config.yaml
head_dim: 64
qk_norm: false
parallel_block: false
projector_out: 256
projector_hidden_layers: 2
init: "torch_default"
residual_init: "none"
max_grad_norm: 0.5
max_steps: 4100
batch_size: 128
warmup_steps: 80
weight_decay: 0.4
Rows from block 2, named by matrix and row number. Rows with one number belong to one attention dimension. Each number is 128 + 32 x the weight over its row's rms, rounded and kept within 0 to 255. All counts start at 0. Numbers have three digits each. After the name is the row's rms in percent of the matrix's.
# v: attention query, key and value (stacked) (model.blocks.2.attn.qkv.weight, 576x192, the v third), inputs 0-95
# proj: attention output (model.blocks.2.attn.proj.weight, 192x192, transposed), outputs 0-95
v.1 074:126085107153115127104148139129137153048164143146099114133102125126105110105141134147137118082121137113120202139113133151119109132082161079203148144113093115110114111176154128101121154101091120133110118138132119145156112118091101095098075155059194180091179163205143042113127114144118091057
v.2 094:144134158116138159137135111112117136161109111114150149113111124101141145131099143089109133191130087107098190132129119168154155103184162103096112155128049126106123161124097106132197051141209106114150100064165128150102092148160135154146111165095125156095121103185139141136127121096154152068
v.3 151:092155155166117165111098098114105147193140124133177128101062108126137129157144163103088124094093131177123107111069125135132173110179081168157145153106090131085113182135126127118136087162128095170161132086136131147132091135161088164112126090139179199140102073141153143121169147188131077093
v.4 147:150116111074128104136162147143148108073109134122094138140191138137110122104066085158182131149154126089143136145185110105128094157078189096092103085130179131185137058123133122127090172094116176096092136188119125108120172115113174114160167139127090060126144167100107123148100113077116189156
v.5 140:108162162170120162138086100101112144205165121116167125117086115112160133131153166093080144115108131161111121113077122165162170117199066167142134167112076130092114210148113133124169085154134095138138103064140129133111085152169099161110128115159142170155111063145139156122168141153136101115
v.6 140:137099101109121104110159150145141106118135148138091127128170158150102126160128080152168122124129111110147103135154128054086072158063146113144118107135177139152130048135162131140041255112109174126120153163102117098134173115109148116121143127131130078156146159099122130122107123168101132186
v.7 046:077163142077110082127149135152109096000059148144101149123179130120139166074093110130177129163160120105143130130129100133119135154073199053124086144116201157171151078112139129143115118175102136137160151148128159108255119088106118072110103172083158084122125160115161152123113128129126159151
v.8 140:159092109098150091152144142142143112091104139137072128137191145132108136101078096156166134162163134096137131139169116109110081158089176097100114095132166137179136070117133128136106168086117156088094129187129139104127176125115167112141134140126072058109157191100120090149086106067109199146
v.9 075:139098096131120072116114130129105107110151124143090126125143160153124128155167106167160122092125164152130096140132120081109093128084077169170119104134195140150132124112147157140079199118079148134142144175097124123195141115107132095115105081154100081125105159079151071095104130174122071175
v.10 109:155126093068127100159178132138159097042088134141134130140178141130119136091037108146183121165125112086134093134169119137142115136089235098096122062144183129157126081102143127133124086097122161091118141174139127132117153126117158128156182097143081099121149168104122169163103119057115184117
v.11 078:136116140154185150140070118119076129255171118113132111141124103120151146169200155085114133149119159171091157107118140145124161113179042153107127156106065124090123199154089140138138120129124122130092102123152123163070097140148128196128062132118097130130119088127121110106150138143159127125
v.12 173:090160151167129153129090108109097123214153136125169129105078111125154139182152163090075135116097136184133095098082127136139173119187068177140149155109089134098109197146111131122141097172120106154165119073139127130092099123163113148098141087153159165153084075102145160126158148176151091128
v.13 067:119141174133146136144097114122112147195155094104128117116107123108120155136143150097079122150122082156101204122124155144172168108179117134082143168152050114117132161148102117135175084130175098112130053096152150128055117166160113195131065180104130148116141071178133161125141145122162164095
v.14 158:160093118083156098147139153125151124069115127116081133147187138134127117090089092160180124154153120086120149153172125134137088158088184083080112101150161137174136087131134133141137140083133168085106109173126127110124169132101170107165124146103074065106163151098105109133100113057116184153
v.15 075:131122123148152106135068154118139116194200106128098110118105152122126125140193134134127146052112185175114086139128129094101139151105063205129123132135131117162112203123150122104045169119077129137090127133095122109095138135093088165135096095167135106167136092105104114125124147147114120157
v.16 109:116154165174161151135046128091079133233179124106104126139098122122143125166197166108086150128103146169119154117084151130129171119168026186130139173114088122105115199144122141130142149131119098147130108088129145134099119150152106150105089140114131149150094062131123124120157117184170140123
v.17 153:170107116076145090154137157120156128072122127114081130150185136131132105073104099148180130149168129098136143143182125129142090147090176092091118105151162117168143094134125138139137145086122166084098118167120106125131155125101172107155118159106071067102159164120104118133097106055122164157
v.18 090:126137109103147092121096126137105119161104140123081126143185142140154167112130126138151143130157166133141053106132109090086125172080089137099137139123196122184109091093141163141069140133095145125088130149106141123149131132139134153124147067228076038171134150010114109140125138125110166185
v.19 118:098146152152110178116137108126117146111135125156181121117075084120139119103183144126102115083119134150125158119110123165166155091155123151168149156123067115058125193136138098118180057130163087165163134102152141154178097126115105128123086146111184215109116087198124153094176148159133047110
v.20 169:129160151149141148154083110101102143186129117119148127144105115109161119110130160104109145135108151163112121123116136195186184108215108196089129145128088114111129214150108124129214027139159100121147097082149128151106095147162141157131111087151093150144102083130132171139147133081149128113
v.21 123:139113100087131106124179148154157111030078110159134139141162140123104124063093105154166114142149110087130154144153117125124108128060194068118125093134155121148144085095149118137154113091117154112102139179126139141179158139087167107157113162103086108082147178145117096135085113043090130114
v.22 154:114165156174127159132089104124089146188141114120162125116072106108140121125162164110085145119108146171114129112078140154165180096198063167156150171118073122091123213151107122113172068148126081150148118076138136137121086138155107147109104105129144197137101065154136144121168134163153085102
v.23 083:128108130156119120137092113146119129154191160142105119130139148145079128148163084138140113096092127143136139168098115092077069133069090140157135124132137150099125075155157108103097238086071155155109143164095105103135135110104112084125102085094158141138119134137114089093125146196147097152
v.24 046:163136134100140104158111130122091089119126072094178160158107142065167096134126115085080116153161158162103146092108110198073168124172131187103160153101080133119127211126102134163180065171155098119202114137133116143105096153134132117146115136136157133112145119200125088177118098107090104128
v.25 133:129118104097122100111160144137150117095124148139101131124184162160093149131101083150164129113149127106145091127153106061055059147056179095140105092137194138178116050108155134121052213117093170132104152177107125111108173113108133124133180124148132093146145174087131108127114144150092169157
v.26 083:136148148137148146133157110147135111117135134135161123152106121098121109142075126125107134187109077126094170144121114180177132116161198157103155142119038129097115131169120083114162069125192091113187113112141132150098127148136090125151093139069106184123147119255100169122163120107146105100
v.27 150:110164155154117153136094106116113142160144125130166121112085113108162126124126156104086143136094129141118124113093134172193187104205108178118132159124070111091131192153104115121194039145142084142153113084145118147112084131162117153114124100132136168145099066139139168133166133130137096089
v.28 082:125096105108113095133147122142150131046137173163100125131164148159086085113108106152150128096124138131146095142138102079099067152067161146163135087142222155153113064103147138106051176099084169131137180163109103079157157099099110044139174085129148129146144174074134102125117129168106097162
v.29 085:105109103132091131116074111141153126096186126135082121110131123171090112074178100154131100056154158154147137145103132107108095134028111130166134130128151128118133131118160134121021175088040147148097116155086114103151117126075106101124079115131153141140173152114129070110130128179095103135
v.30 112:166110099078160098148143144125133115094104102141077149136159134147142125043086139132166113157168146079136168120143121174139123153092160061101123105118180108156125099129112150133146109098114124107069129164122149140131133118123152130131123166132059112103136169123122100149075096036098185084
v.31 067:132111086133089109124202142142156137023090166138157139124159131174124099097114126171140112136110107101149096117156124082112071128079179147163113095118217122165111058115152136111087159133116153146174191173122114095189158119106165050108153122143115127132107165086143166118104125119099101131
v.32 109:140119107120122097136139147131144116130128159126104116119191168154105158107096091149160133104147162104130051132142113060087104170047137120109116093140204151176113063106162143116041189107087173109105140169102132098135147119111141143139168093177091075171142170039131119130095146112122184174
v.33 108:094100126149104126108125137126148148123170156144124103112121121152112126117193109151139109074130141162127126165098123088103078150057112164182133140129120131120139087137167118107049223106089156150149141154106118110168139118081107104107083150093194143154149155141111096102132150229130090176
v.34 084:108095113113090089109110148124130114078153150154101123113114160153115126073167112166149103043142169116132092150137112110113064144052137168186133124139185124131112100132167140109051205089050162152129149174096117108179126116087115101118107103125177135122163173095136067112114136160097122148
v.35 101:123115088103131099139124122112145108129142131123078137116175145158135174120119117126135135089155173128161067118135112075041111159066091101121125118107184142175133101094142173116058188134066165130077142128092135100131158095129135142107161093179136080173148138018143103145092115139117173168
v.36 142:154110104097146096152135156145153109078106132124088125135189147149119111096086103144169122170166121086132138134167129133120077151089191070086110100134175120178131063135125122142120132106110150084092124180117120118121166116113163126161146143132075076124166179105112108151086105046112199127
v.37 119:116117082090105083121170134145162121042123147146105117118168159139107137120098088158158106099136139105153088131147116080066091153057183088139135090141200152153124062092143126131059170123107157139110156194124122116185161120092147085140155112123113099119147183094126105138114135123086131162
v.38 084:131135167131140156140161141108113127113097096112132116144105106109114144135088170113094113176134070124109199119137145169159139092181180077131151124138059107104134120165094111126203077126190102124132095118160157162125118133154130150153090202090133176114114127239126111158146141099127142066
v.39 183:150088106078129109120183145150172125038102131133105135145163139128098124110106094149173109135163100089144165161172117110109072133062190065132118084139170140138135057115150118138110177101137157112098148193126127124150175117098163094152129177090108100089163184142115103133096109096111151127
v.40 142:122146149148126154128104106116120147107114114118157128140073093099148118097129159107095123150104139142122153113119119212183188094182131142109137137134074116102143189139112113125221020135153070128145104087144126166128092159149119133149104135110103167104110091170129145144152131091140109087
v.41 115:134145155162147144143067116132089142227147124115147123139100107103148135171128148103083151166100132169118164112119145178186158120212069174100136166121065126094117203171088125139211096138165097124141090077148130134076115162153130162133102109128113131123083067121130155144158130108164144114
v.42 101:127110094061104122147215136154168119018084117151136137134146132123101131063087119148163124124148107064148146148149131147140116124078206025162125097127164120125124054091149135146157091103129136128109152170133125139174143124116154101126126163100120127094139183169115114139112121079083109096
v.43 081:137158124089109156116180149117153118033064129127144155118128114115122164092099134123127128171130068115111151106123110184196129126132193079134115124113116132109131149110094121152161043151186098129172139110144137141163118132149152111124130171097130160090124165167130163141136134071124132070
v.44 120:134095099099113101133190143146154124035102133141120144142168140151094125101061091149158132123134123091145086133156111090078088133042196084149109087120208143147141048091156116134080160117125153120101154173132128114161175097108138107154189115125105087113140193097126106124099143118098142142
v.45 073:093099091086097090124183154148169124095172121141102132119140150166125128134119091152146113068150130096167064122147133058048072157044124069188116115135178108187143077119125151127044187131064173154093177130124138101108150091090117082108186128143183133120158166090150094101111143143095154130
v.46 115:152145138099136127138155113120143129093097103121155142114109104121152127101078144120133115173133096094123168112125121177182162110191161084116135129130113130105130146132111115146216013118183104116151103119156142163119111133155146132130121168103099153105122116167141157127124111057115142063
v.47 056:132119125173121147134067114127102143151185080123116136149064116124132131159147131135109099138114134150104191136095161180133151106148140153171157118100078151119143193176112123153149146110132148104162103147147103122060121152091114122139111166086124163069142102218119035124143144152156121041
v.48 104:117115089112100111135178148153149122065137140152105131115162146136091098134109107157162107095123121116145101140131120076079076146053134123182132117125207137127114054126147123124045201106088152136142178169101133111165145116099139063131160110131141110115155171108121097119108139151107116171
v.49 117:104159147168128134128083128116090128236170124105137139118088129113153133201156158105083149112092140177126095117097132101120161117190070179140146160133093117090135170143121121119125155177139104134159126078121112121077120130181107167092134090144156154170088083111133179139157131198160117148
v.50 145:081151147164100153102122099129108147146139137144175124114054102105125146132158163105077123104100149154118115104076118140136187095158078162160160174117094130079117180114124103113161055164122086150142156091147151146158101138152092147117137116143163202133083093168146147120167154164139081083
v.51 146:104152150164118152106091112116105149177135122126155127117058102126137158173173160095084129101105141162135113104077122141127183097164067145168147178115082131078115184128117115120122091159116090162142141098127130137153077143170095166104126111139181205139095094159136139118151155197151070109
v.52 110:121128161172135152114066124122095149230166135109146128130094097109132127194187137113075152134087119165111125124105129136154148116202049205118135159127081135092140206162120129113176120141142115155154118062127131126083105143153113148120093115106148162140102063132129123119160148188184103133
v.53 061:146106088122106091118167148129149134090096141135112148117157122157097112168076115149165143150091115100140090131169116088103083135080113098125117084105234164155113110085118132087075167161108173141108173177123161098137189103125135059127174092172096095155115151008122130130136139129159111160
v.54 041:127132140127106183148076094136115180154189084098147150129063115101137147089112119130148130144170138157138110182151092192154105124142089166092100193150060140131119154120085111133107170118104081102141099136131153128078087151117097211138175155127170185138138113139125111094116098091197100094
v.55 179:156101114097121111111182154152158126052114135148103128131163147130099115117123085157174109126145111093143164146146120083093085140053176066148121107132170140136128047107152118134083200096125161118096159183114138121165168119096141091141139182105116094097147174144122086114096122135104142142
v.56 147:137100097095111104115201146146166122038118137152111135118162134131089126118100092167174112116140098081137140142166113101096073140046194070129109094135174144148127048102153132120087174109122160120122150191131131123175161099090145096138154158094131097114152192122113130128095122123081117156
v.57 153:104147143151109179116151109138113131130133139152205110126091102116123105157153134140104126113082111141127134120119122146175156093176124183158133121130064137058111178137129098100181085145160093147186146096158121150133116140139123114130132112118172186120097089187141170105170146160125058101
v.58 076:114137129092100114147215118139179133000109141138161122096129129147112121102071112159135126143139070063115116151153110156157081110102205088174108110143138120124125091101133112114127083148160110111141140113117109131148112114119176090142175183093184169088141180162141146113120127093109124094
v.59 096:172138105108179103138117136139130108106120113118065127139169151132129128066082112136160117157179136106110131137147139139120132125092137114088119121146176125168120088106107139151126118098117144086078109154112131121126137120134161135132102138164047066114153139088144111143098110034110213125
v.60 060:125123154146143127114030148102104109230157116089091135154095119117145147171178111128096133101127172183110142143127154133148182112119078190084130142114100142126123182139156148125098193113063144160051103146116139146106127153089090205134095074191129106121101063066119088138149134142175161143
v.61 077:092119131149130141115050126106103128205184124153074150126117120133134140114203108137115136082111197176143104147126135052088160122118070179133125147111127144134141165150161147141088195112060131156090103146105140107086146140078092150132106056160097114162132117071104074106138135140157128146
v.62 107:117114111129097123106158118154135118114149166136111121141129140160092134142107087150147131094126112146143106153123118069071077126038147114166142092141158134119120056138165131121026220107100175129107156183123132091128163117089109109121142098115163134134133162116132107116136150203109131166
v.63 127:095156138158102172113113097112106152167146125121190111108085117131132115173134165124081140090091119148114096097087126118137142099180094178156145125108071123084109187140134110114149114173144095162180132076135130127101095128157094140108137099132168179140097071141127184124166148192145074122
v.64 117:105169071109100116137111084131157127115118136139132113126144136177119176084098109132159106141137173101183072139133065117130140169118149152077142111109106165191106111082150132123113116108126123160101090128123180125103113079116145160160174112161114111146152155089139111182054162051131170120
v.65 046:174087101099138118205122132091144106081110185168086169136114095139167150156134139120170149114172130156107118154160152182150112153112130085081210125133101110133118110126103103171066076143105146096114158135102210145128102157173145077164192080215084140100140186064149085144089135097114088091
v.66 093:117165084082095102124124097121143127071104138126107148111174155166116150093120131142145121139145169078168126122154087129119110173108139127064107113112136146211114093072151160131099079120098145155098116158125176101116131099086147120137155146118126101101166172091147110142054140047112149104
v.67 084:142149163195142156100130123119091120211151133127118099113069121128120124169127137129098065130109099170118168142119135164135183086166128144158171142127068128050110175164120101094155137143165109119156151107164116164097083148151136142108086105123157176126085101166111118126153098186137084090
v.68 109:157101179181141134110157146131096140155156116127135126112083104071142093169153160106109131126105074167088161100116187145139122078158092127187131127153125100059143171186114116125152164151138103114158150112148109147148130184144133084104095144123129145124085078159111131071185090221128071151
proj.1 062:098160180138183152111122095132143148103024119083024141108144143095142086111165123122110156145159148105101175114104136150162127116141094157070116181136100143118140083029110143110111148157155111142183202125115181107175116168133115114151101204109150136115091158047144106213130124157142146199
proj.2 071:131088123170146134129134120112105126161212144070062129143142093120120108164097151160105126121107124176126165145135109100136076112156135148125107133133163108111145136227139078087132158115152155136073110105157060166027114115141107043105163115090152112154097151092125076223114104175158170120
proj.3 141:111086124096117122149163091166154112079061154135130129123212140115123083138125116137160115147098121098132173115132088149153098145121174114098090099131166157129103079104151132116127134126138132158149166118152124123146114095130167070155106142091082074141112170077128104160096166101125146231
proj.4 140:136172143171143138113083159110098143180223100131140130128052110144130160102149136107110131109155131169123091138118153130122157119121077136171169148115081097131145192163113109135152142121116126099105066123117146139125155133112085198111122098153150166110169069188136138072133100158125105036
proj.5 117:116059112112108126150193085162175110076100159120128126129198135121117090164121129147157130152095104102132159139138106107117073139116185117118088099131181167124107085151144123119122143113155145148126158124144093127110110097130156034143135131062109089138103169074114102140099165116128135216
proj.6 142:142206147125172153109096165131129147138111098118157144113079141130138166074125148087126145144175139124127115132132154131141169126158113136125156167103051102145144154064096134136174121145140096104142084137123196112149156149126090222140106165162159163086140096204144150098133103108133146058
proj.7 050:111200142101105109098095134121096133135012096122170120135096148127145080058156146084130114140131145102156151148076136152132165151127058133129145148111111143122128095006155109122106091125124107133104193165133141143196106107153144210135079167212145142129153112184129169123157113083103138154
proj.8 125:139178134157127138106075165099096149167213106113134131125052123146131166109128140104093147110144122159127088138114169114120149111122095131164168148123083091121150180159113112155145142138120112088118068125114139135124153144121078187097144105148164184106160080185131152090140098159116116027
proj.9 059:095151109096118141096124127130142105101076103168152107106082152164122116057105137081120126127152126101133124127133157106087151133107124064168159120083101140129141062038091142168110136145138097078165170162079188099223150131110159168128127157177121137132187109181147177070119130111123108110
proj.10 101:143165119150135123119064153116103121171235119164155118118061139132137164123133122107125133077130125151144091126115128139131164137102081145179177135119083120132120191172137093125162142103088131098104056117134112122124123109117119188112093075178133163142153073195146148050134092131108097034
proj.11 074:133016147109131135140148096120122113152198140121138124159165113122104129199128137124140146163116114147108136128153108105110077112170135146123051078164145140135124172255152124101188130125130148138132099094159046139043139152121142051107127096057119098125079156076103083112112130176124105118
proj.12 140:135071109098115113148171085166170116063074145129134118125192141114107091143126124145166110139105113094130171129160084133142069144120183100084091082131169159131109076124147135115121135120125135134119163138152108130124112104120172064152114151081096067144118191098125117145107154105118161207
proj.13 073:163067139123150158158148120115136142165193139117116128153143106105122102217120139151140143161118124135117153131171105134140111137193133169119081114149135138102118190248167121095196158139136149128126078103162036145042139129111151057106125096062125101148092134081103107166141141180127114162
proj.14 142:145154134163124128114099170088101152176229117110137132136051104133149155113130132111106154113127119164112091137109168125118155103127083152169174156147079088119163173184114120153137133141105115101110064125108118139110145154137085180103135102140170175125155070186112154083154076168132095033
proj.15 049:141055127094079077183085127138128120098188123146175136141171145151132166111136112117155135181150122064138116098138138146104133140133167092108114085131169145156111139197131187177173054125067123124140102147126120104136146119130137119138167028163064142138130134130146142052135142069115141130
proj.16 096:137045125094114125149211118146159124086087155105136156147182113111117050167106111149152138182137124076108172137164131117130088129156171094105065100157161149126127091143130142133141133151161128161139153143114107137090117130127149042138161153035140103115084179098112112151135148135147149179
proj.17 142:137163148162128130118082172091097159177228115119121147137050116136139153137142141111098144106119134155118103128113166102116158116124082148179179148144094091116152187185106119154140132136116127090111075125107112136116147170146088169098148100144154186123147086175123144087155081178140104048
proj.18 087:138145104117102089142090138121160090111205111188167128123086164157155186112112106089120142088120130101153088107122145086088140133084134083150143109107139126156120149186132125151122132105089133067078079137107124103130140148126123167112161084146099160086201103201146163003141115103098133055
proj.19 129:110121126128129123130156070153118100112054143140127118131178125115112112143136130144136110150099166137122143118121085156157135137158137154080094129137163161126113102090151148111125107135143138188179204122147118126159087116131190078145105121121109079187060142039130114196134155108133107233
proj.20 155:125041117118109124160181098157146109136212161162155126135167120107119081187122104159158117128072104127119136134143085109121074125115158123160098088156177143110119150238166106121156154110126154147137120116166030137071109119119154047114126082080125102148115142109114108085118131159109102152
proj.21 111:117171111167117110119078157088097142169194100134106116116043119158157178112133140106082127082142140156135090111096160135133185124123062131177175140107093113140128153134104136141106123137068118117086128120112157121139123134132105186114146076181128190144151079149130143116152108144117104048
proj.22 139:122078115107111128138181092159159104075067157138119121113196125103114082164120119157141123134088118109129154126145097132143085139120164119103076095136184157131118073128148127113101136130128137161141177126149101138129112109126180041129131137075118080138099174062127114164113160118129137223
proj.23 077:158170150090147159129152123167171138110069131105147172116175131107103069102135126116140132188132120107096137126169081151178127142202133157102097146134080134099122133051109155134207106164181116136209153134159171102128121141130161159156056190131131112139084110124120148122120158119125105178
proj.24 043:131046144132132155119096154119111116153213150134113168161123098150092230178115134124147144110110119127147104109138109072059145108127136096106156121150149120133110145188113148124130119100064140157138043123093131146048110103118094117103149056137113123173122118028150076189101104155139109119
proj.25 123:125200135140151131110066171110131133139118099126143133121095150146141182059123146098108137112182148121140119127127159129126167139131100101123158159087082100153127139078092137140138126142107098107104089149093173116155143147116098221132126144178137163093159107199154155101130116097126165050
proj.26 104:160105165136166180141152098169129135148146155119134155144139100071108079179129126134145108149074122136101136137162077151155116125201118194123111130156115133082130201179146121108213142120145135149170122089189085121073111127122142088141075117118146106149062109075108122157125138154132082168
proj.27 126:123073113124106127154186078149149105094131158144119121131195128116114096183134114167166106126090113124116156128126078139131075137105154117127111100139177156104117101169176109111136152112129153145134157122170081143112103086116175047133123112075094082165115171080114096135101162125128118215
proj.28 066:120209122112113122119127130136149146103069095139197167128093145127116128077135132092138134154130155120141107136121120152155168139120114107118173181106108144136132113000103158166135118128123101116180153164134207116238121121132120249131103190203113119116143095148131199107117131089113117153
proj.29 068:129120150069133147143142095148151125100068140134189167130152134100106113083153105086153162153129168079102121147149118142178151136181155146082084146111130158154128143032108181124159115132173083145210176153141161095184117143106172144121096162120086097110114093132114177095154126086104113192
proj.30 117:127124105154114101120071171088102136144220107118105118130069135161147165112115132117103156084136122139132101137114183107083139124081105118169171126120143093148150135197103115161076153131086141097069086121094102129099149148127080150090183105134149181113169103172136138105149090157114144045
proj.31 073:109225123163122090082075157116142135096050103131128134128076115145133161073122138131124131090134137118159123147080145135134161144099088094170178166087121125159131092001095109117086106117137120122128197157101210148221145134119104196129117150188121167122169110161136166122119147082167131125
proj.32 095:140164109114115135131097146126153115143178119183183136107094156151156177087120128071117132100140110094161093119129128115100153124093122086156155130088084121176120163134125144147153128129111124083113087139100153125133158153128118215098139105171108172078174093243163177031131109123096145038
proj.33 103:143167170088148142117137116164161125099040129122153162125175136110112111112136134105155139166140138101107128117155119160161169144193130165080072144135076120126117122024098163132168100156161088136215163116153171102164121130141156164158074178144120101118087130118133155146127151090127127195
proj.34 064:126198164109146130140093105132164115099020118144172166108123143124113106052177129085143125147166141092105124147112124139146179162155093120111132139115118127140141114004092167160114105172136082129194194122122197097237140155128122209141095172183114125117130119128138197119124153060122092195
proj.35 105:107153113100096087131070143105157102106146122156144123113100165158153179085122133087104146104143133107155126105108178108086148152069147066134159123088134126184110117119095139137100119135100117083075102141097156124134138149137112186109178134173104157080181109212172158077134123111114156047
proj.36 133:144151137162134132109074168093098140170230120123122129142066126148129152110144133124103137098139138151122096136115165118119149116121086145174181142123096103129138170174112126153146143128111128085099076134107129131126158147123081179106146104135153171118163085181114144078155075143125114029
proj.37 098:114220133114134116114059140105134134120104096136149132106091159156166197078148131078121129095153152118136105101100138135120188133110093120134170151076111108166114125038106143126096124138095115093123130122109197124186138128139117227122129136212121155129149081175154150098121130101106148090
proj.38 089:140074165156149180139158112145112134180134136085097130130168109101115076189133118152135117161100129144107160118147095146159098109180146189127087130156125148098119172193146116123169147144156136167155108107168082111052121128125126066141093145066164109147070135043094087205121112199121094154
proj.39 157:121201140172149140099069163097072157189150103107105125124068112133130182095134150115093130100165159159126097133093167142131194123143074153138175179119077102128139164090115127128131116143118118122114115125113162119147142140135081208122132119179158177138133079167120140135142105146151116058
proj.40 137:119067111139111121141167093136126107122145144140125126134157120100113079181146116169146104110064128152118148137117081133142089116129138145142098091146173152092124103181166103118129147117128144153150163111164081141120104106120171054124108105086103079175087163068106106143107142168126093222
proj.41 112:160040120132133143148186123140125132146216149142130121151161121103106071207150116158153114156101105138112134140151093135120082115125159136134091073169139146086130153245162105121167156107151164138138099114151061130059115117115160038117114113041129094139108134108094099097125116171128104143
proj.42 100:098209129156128094095037147099097129144092098118095101127075116162161187072147131119096129080148141163144110130080163136129177120095085125132196155083108128147137097068117122134070112131081121109072138118111194126169124120113087193141164112195127170130173112126147121172126115114132145093
proj.43 058:109171111212122124085102112116065158129090113084081109092085103129157097094134146173074114098144120150128139151061157126129122120098099142147161171127108108146111057058111055083033143123166118143058161124102162164134129123131070168144162154144143143117147144139151126235115120120145154121
proj.44 106:114210137146145121109069162108102128153125094127143104119080137140147188063150141084106113088150158143148094122089145146162179113132078142130181179090093108153127163086104139137148131124102108101122105149107182121170128138125095221132105140180127144116156068198147171099138117105123137071
proj.45 105:091181123143119086113091144109124141109071109128114119115090137143139163053096135140107144082176146136151134136095154122104164135081137092120163154106125124160131069047106140144053117116125115121086150157100210126204129115144088176140181158157121134101192135195167131122107124083135188096
proj.46 097:102106086196122134107120136103079141162208141117051089138094113149128143163137140169100103066107127187133120125097135104115122124102097154174155111134142141122139136208145076119091153097079160119046110113131063164083140103116119089103158066124133143159151131099129087200135096184132146106
proj.47 073:145071150101161156159180096135135144132148158083120138140167109089114059201157150121149151159109112140102144138160098142143105134211137154123078135147106138082144175207147120124185145132132133163155105105141056112065119137118153069142088145072174097155064120067096087164135125162109098143
proj.48 093:125191146127159111105078148123117142103051101134130151106108137161150162062133130090124126109175149095140107128120135140140176129132116121122154168089070131162139097000111163137110122150124085098151162134110240115194140149132114205135104172188130154104155107166144149113142127085123144116
proj.49 098:128067145100101152128197092181153120090058139111126139127188110089099086158127112163149116158114099086112180134145080126148066117134197113093093105134141164105106107125142119112149137139162146149152157134155119153112125125124143042150114170059135084120099182102104109137122170103146141197
proj.50 145:112093103097124121137169083150147104097049148152118116110193141129113098137126111147149106133110128107133151132133095155145098145120172119091079096116179174143098081108165132088086123118131129166142190123141123117150108089129183077157110128100089076158099174050143110168103179099123153232
proj.51 146:115097108096118127133179088172172095082045144140139129107198147126108097134125126141163106137117126094143141112149090118142094140117172113091088102130170163134098084102147137104112126127134130167144191120144118124146103087121180077149136146114112078142112179073140114161095181096125141227
proj.52 109:158086138109124140142192093167149127129090158130148138149195119090121066174109121157148111181089130105113175136161098142168072118165157155110064120168139137098126131146131123127194119129175131146189134112158084133108106118134160076131084149068127075147083138093113137133121144139118111186
proj.53 050:168175098138087111125137119184148131110103122163239108098098172148161171088149130118120147113131087107135083104117146147143159111095144102172165167095076144160126073042118132162114135143139147110217152136132186146217144138115134240118098164159140153130128120170104170049150146085132085086
proj.54 057:154049163132150174165142090148119125109156160115138143125194109110104112193121139113139146163112131144126135133189113154152133122207160148089105115176104160092132201194159146123192142114142115190148099086145055107084127129111151047134111146063111102138068150122125077124120127120094090108
proj.55 152:110220148148158130089071162092084150159096099105108137120073128150150186080131159094086147114175149142127099132096154133126189115152075155138169174105082105123140137050104130125126108145115111124126129125114184130171138146122088209136136130199154184126124096160132155165146111118134133083
proj.56 129:120211129148145133094062151099098142150092094116106122113067117142142189064145145107107137095164148146139095128094157148149184123128076139135174176093081110131146147044108125135130115137111112116123130129109197127181135129119084216140111134203140160125135091167146157146134118106132136081
proj.57 131:118116127125131152125161073185111113117061149136144110116185128098095111130152121147156080127099150135123135124129053166173126124144139156088105114119147175109115104092175109090137118120144141178164191119168137144164093077123166089161083130120105074181077159051126112180093170106119136221
proj.58 080:079214122174143109096124158091091137146056116100097124128082118158138134080096147129102124087155147131156115129090155139122165130092098136165175176097122103112143052000115110142054149140129107120095163133119204146215129100124104193131127165201159141122158135141151127207118124126147181162
proj.59 095:124119118128111109128089162090121131145225124150120119150075125136160144141121110118093155101139121136140105133137180105073109119096103102196147100114133111150140150213130100158096137138089129072082062134101102124094157157128094123106172079148143188101172094188139123043154095174113118042
proj.60 081:157073133084128171165159108165136106141182148157189149136171140114115124165163090098151142173088103128085127132159102146128108138158155131093074095166102137106129198207150138126200138141110152145168090077165073107052133148122146098117082101080124085150074114086114146096135136146080075156
proj.61 063:167066127070106118172129103139168102114155125164160162136174132113122130169170103111172139177128127106094133132148093158129109151161144122080077091116135154148100219199132170119197085118102115154164098123157100116096132148129169147142113113133089130140128115092113150091139129125080077138
proj.62 095:138186154106159146119124127150152122099046101126162160108146142128132143072152122110144129164147160099113114116134130159181151130171147141081117155126061142121131124010105171129164102160163102130210143147142227116185109156121133183157101218141116135125115121148120155128138158081108154154
proj.63 118:122098135125139132125170070177135114099053144127139109126191124113094087127141118146163088151109130118133171120132081156170101137128159122091093109131152177136093100101163131083150127111145149159174156140150137138145110093118163083160087164086102059154085164067120116151110167089117134216
proj.64 122:081168114149073118122112126106128132117116144099079113107084151180137183065081138153092131093162133138165097133108150092076134139081170109160191140088162151179102101109148131097077118129131121149036143144080128116095111096135053159106196109168148192103201152139168100192107163118153208067
proj.65 052:185067143121138144161200134143112145138112149091125139163192139110085084112126123149126115138095136139120083127159061117135092124179140203097038153173098122110120121166152126128183099110135111145121088098167063086068103121093134048138065147083146082111047111047108118126143095154074149122
proj.66 119:089162106155093084128109140097123156115114126109079109102063140161161174077077145159095149095168126142141108119094179091081137140079151084165195144094157127170134072091124143133041135138128131113056157130088158134119128117137058148108205122159142180102182166143151106179115131111154184095
proj.67 116:163096144102137174159139103178135093134147119159187148148194129068125076160172130107164115178082120125105154119156089146181119123172124133101068110143119115101132184162123137127216111116130126135198103106184087141135131159107213124144074122094117088146062085130096172061128128114110113151
proj.68 123:166104134113172178131155141181123117135151117147189147144187109072104072167169131108175123172118130113093150128162096147183117119189106168086067120159101116087144173134133113121203132134125140116202111108184124139153147162119199118156058144076107070140072105136099161064142109128098073178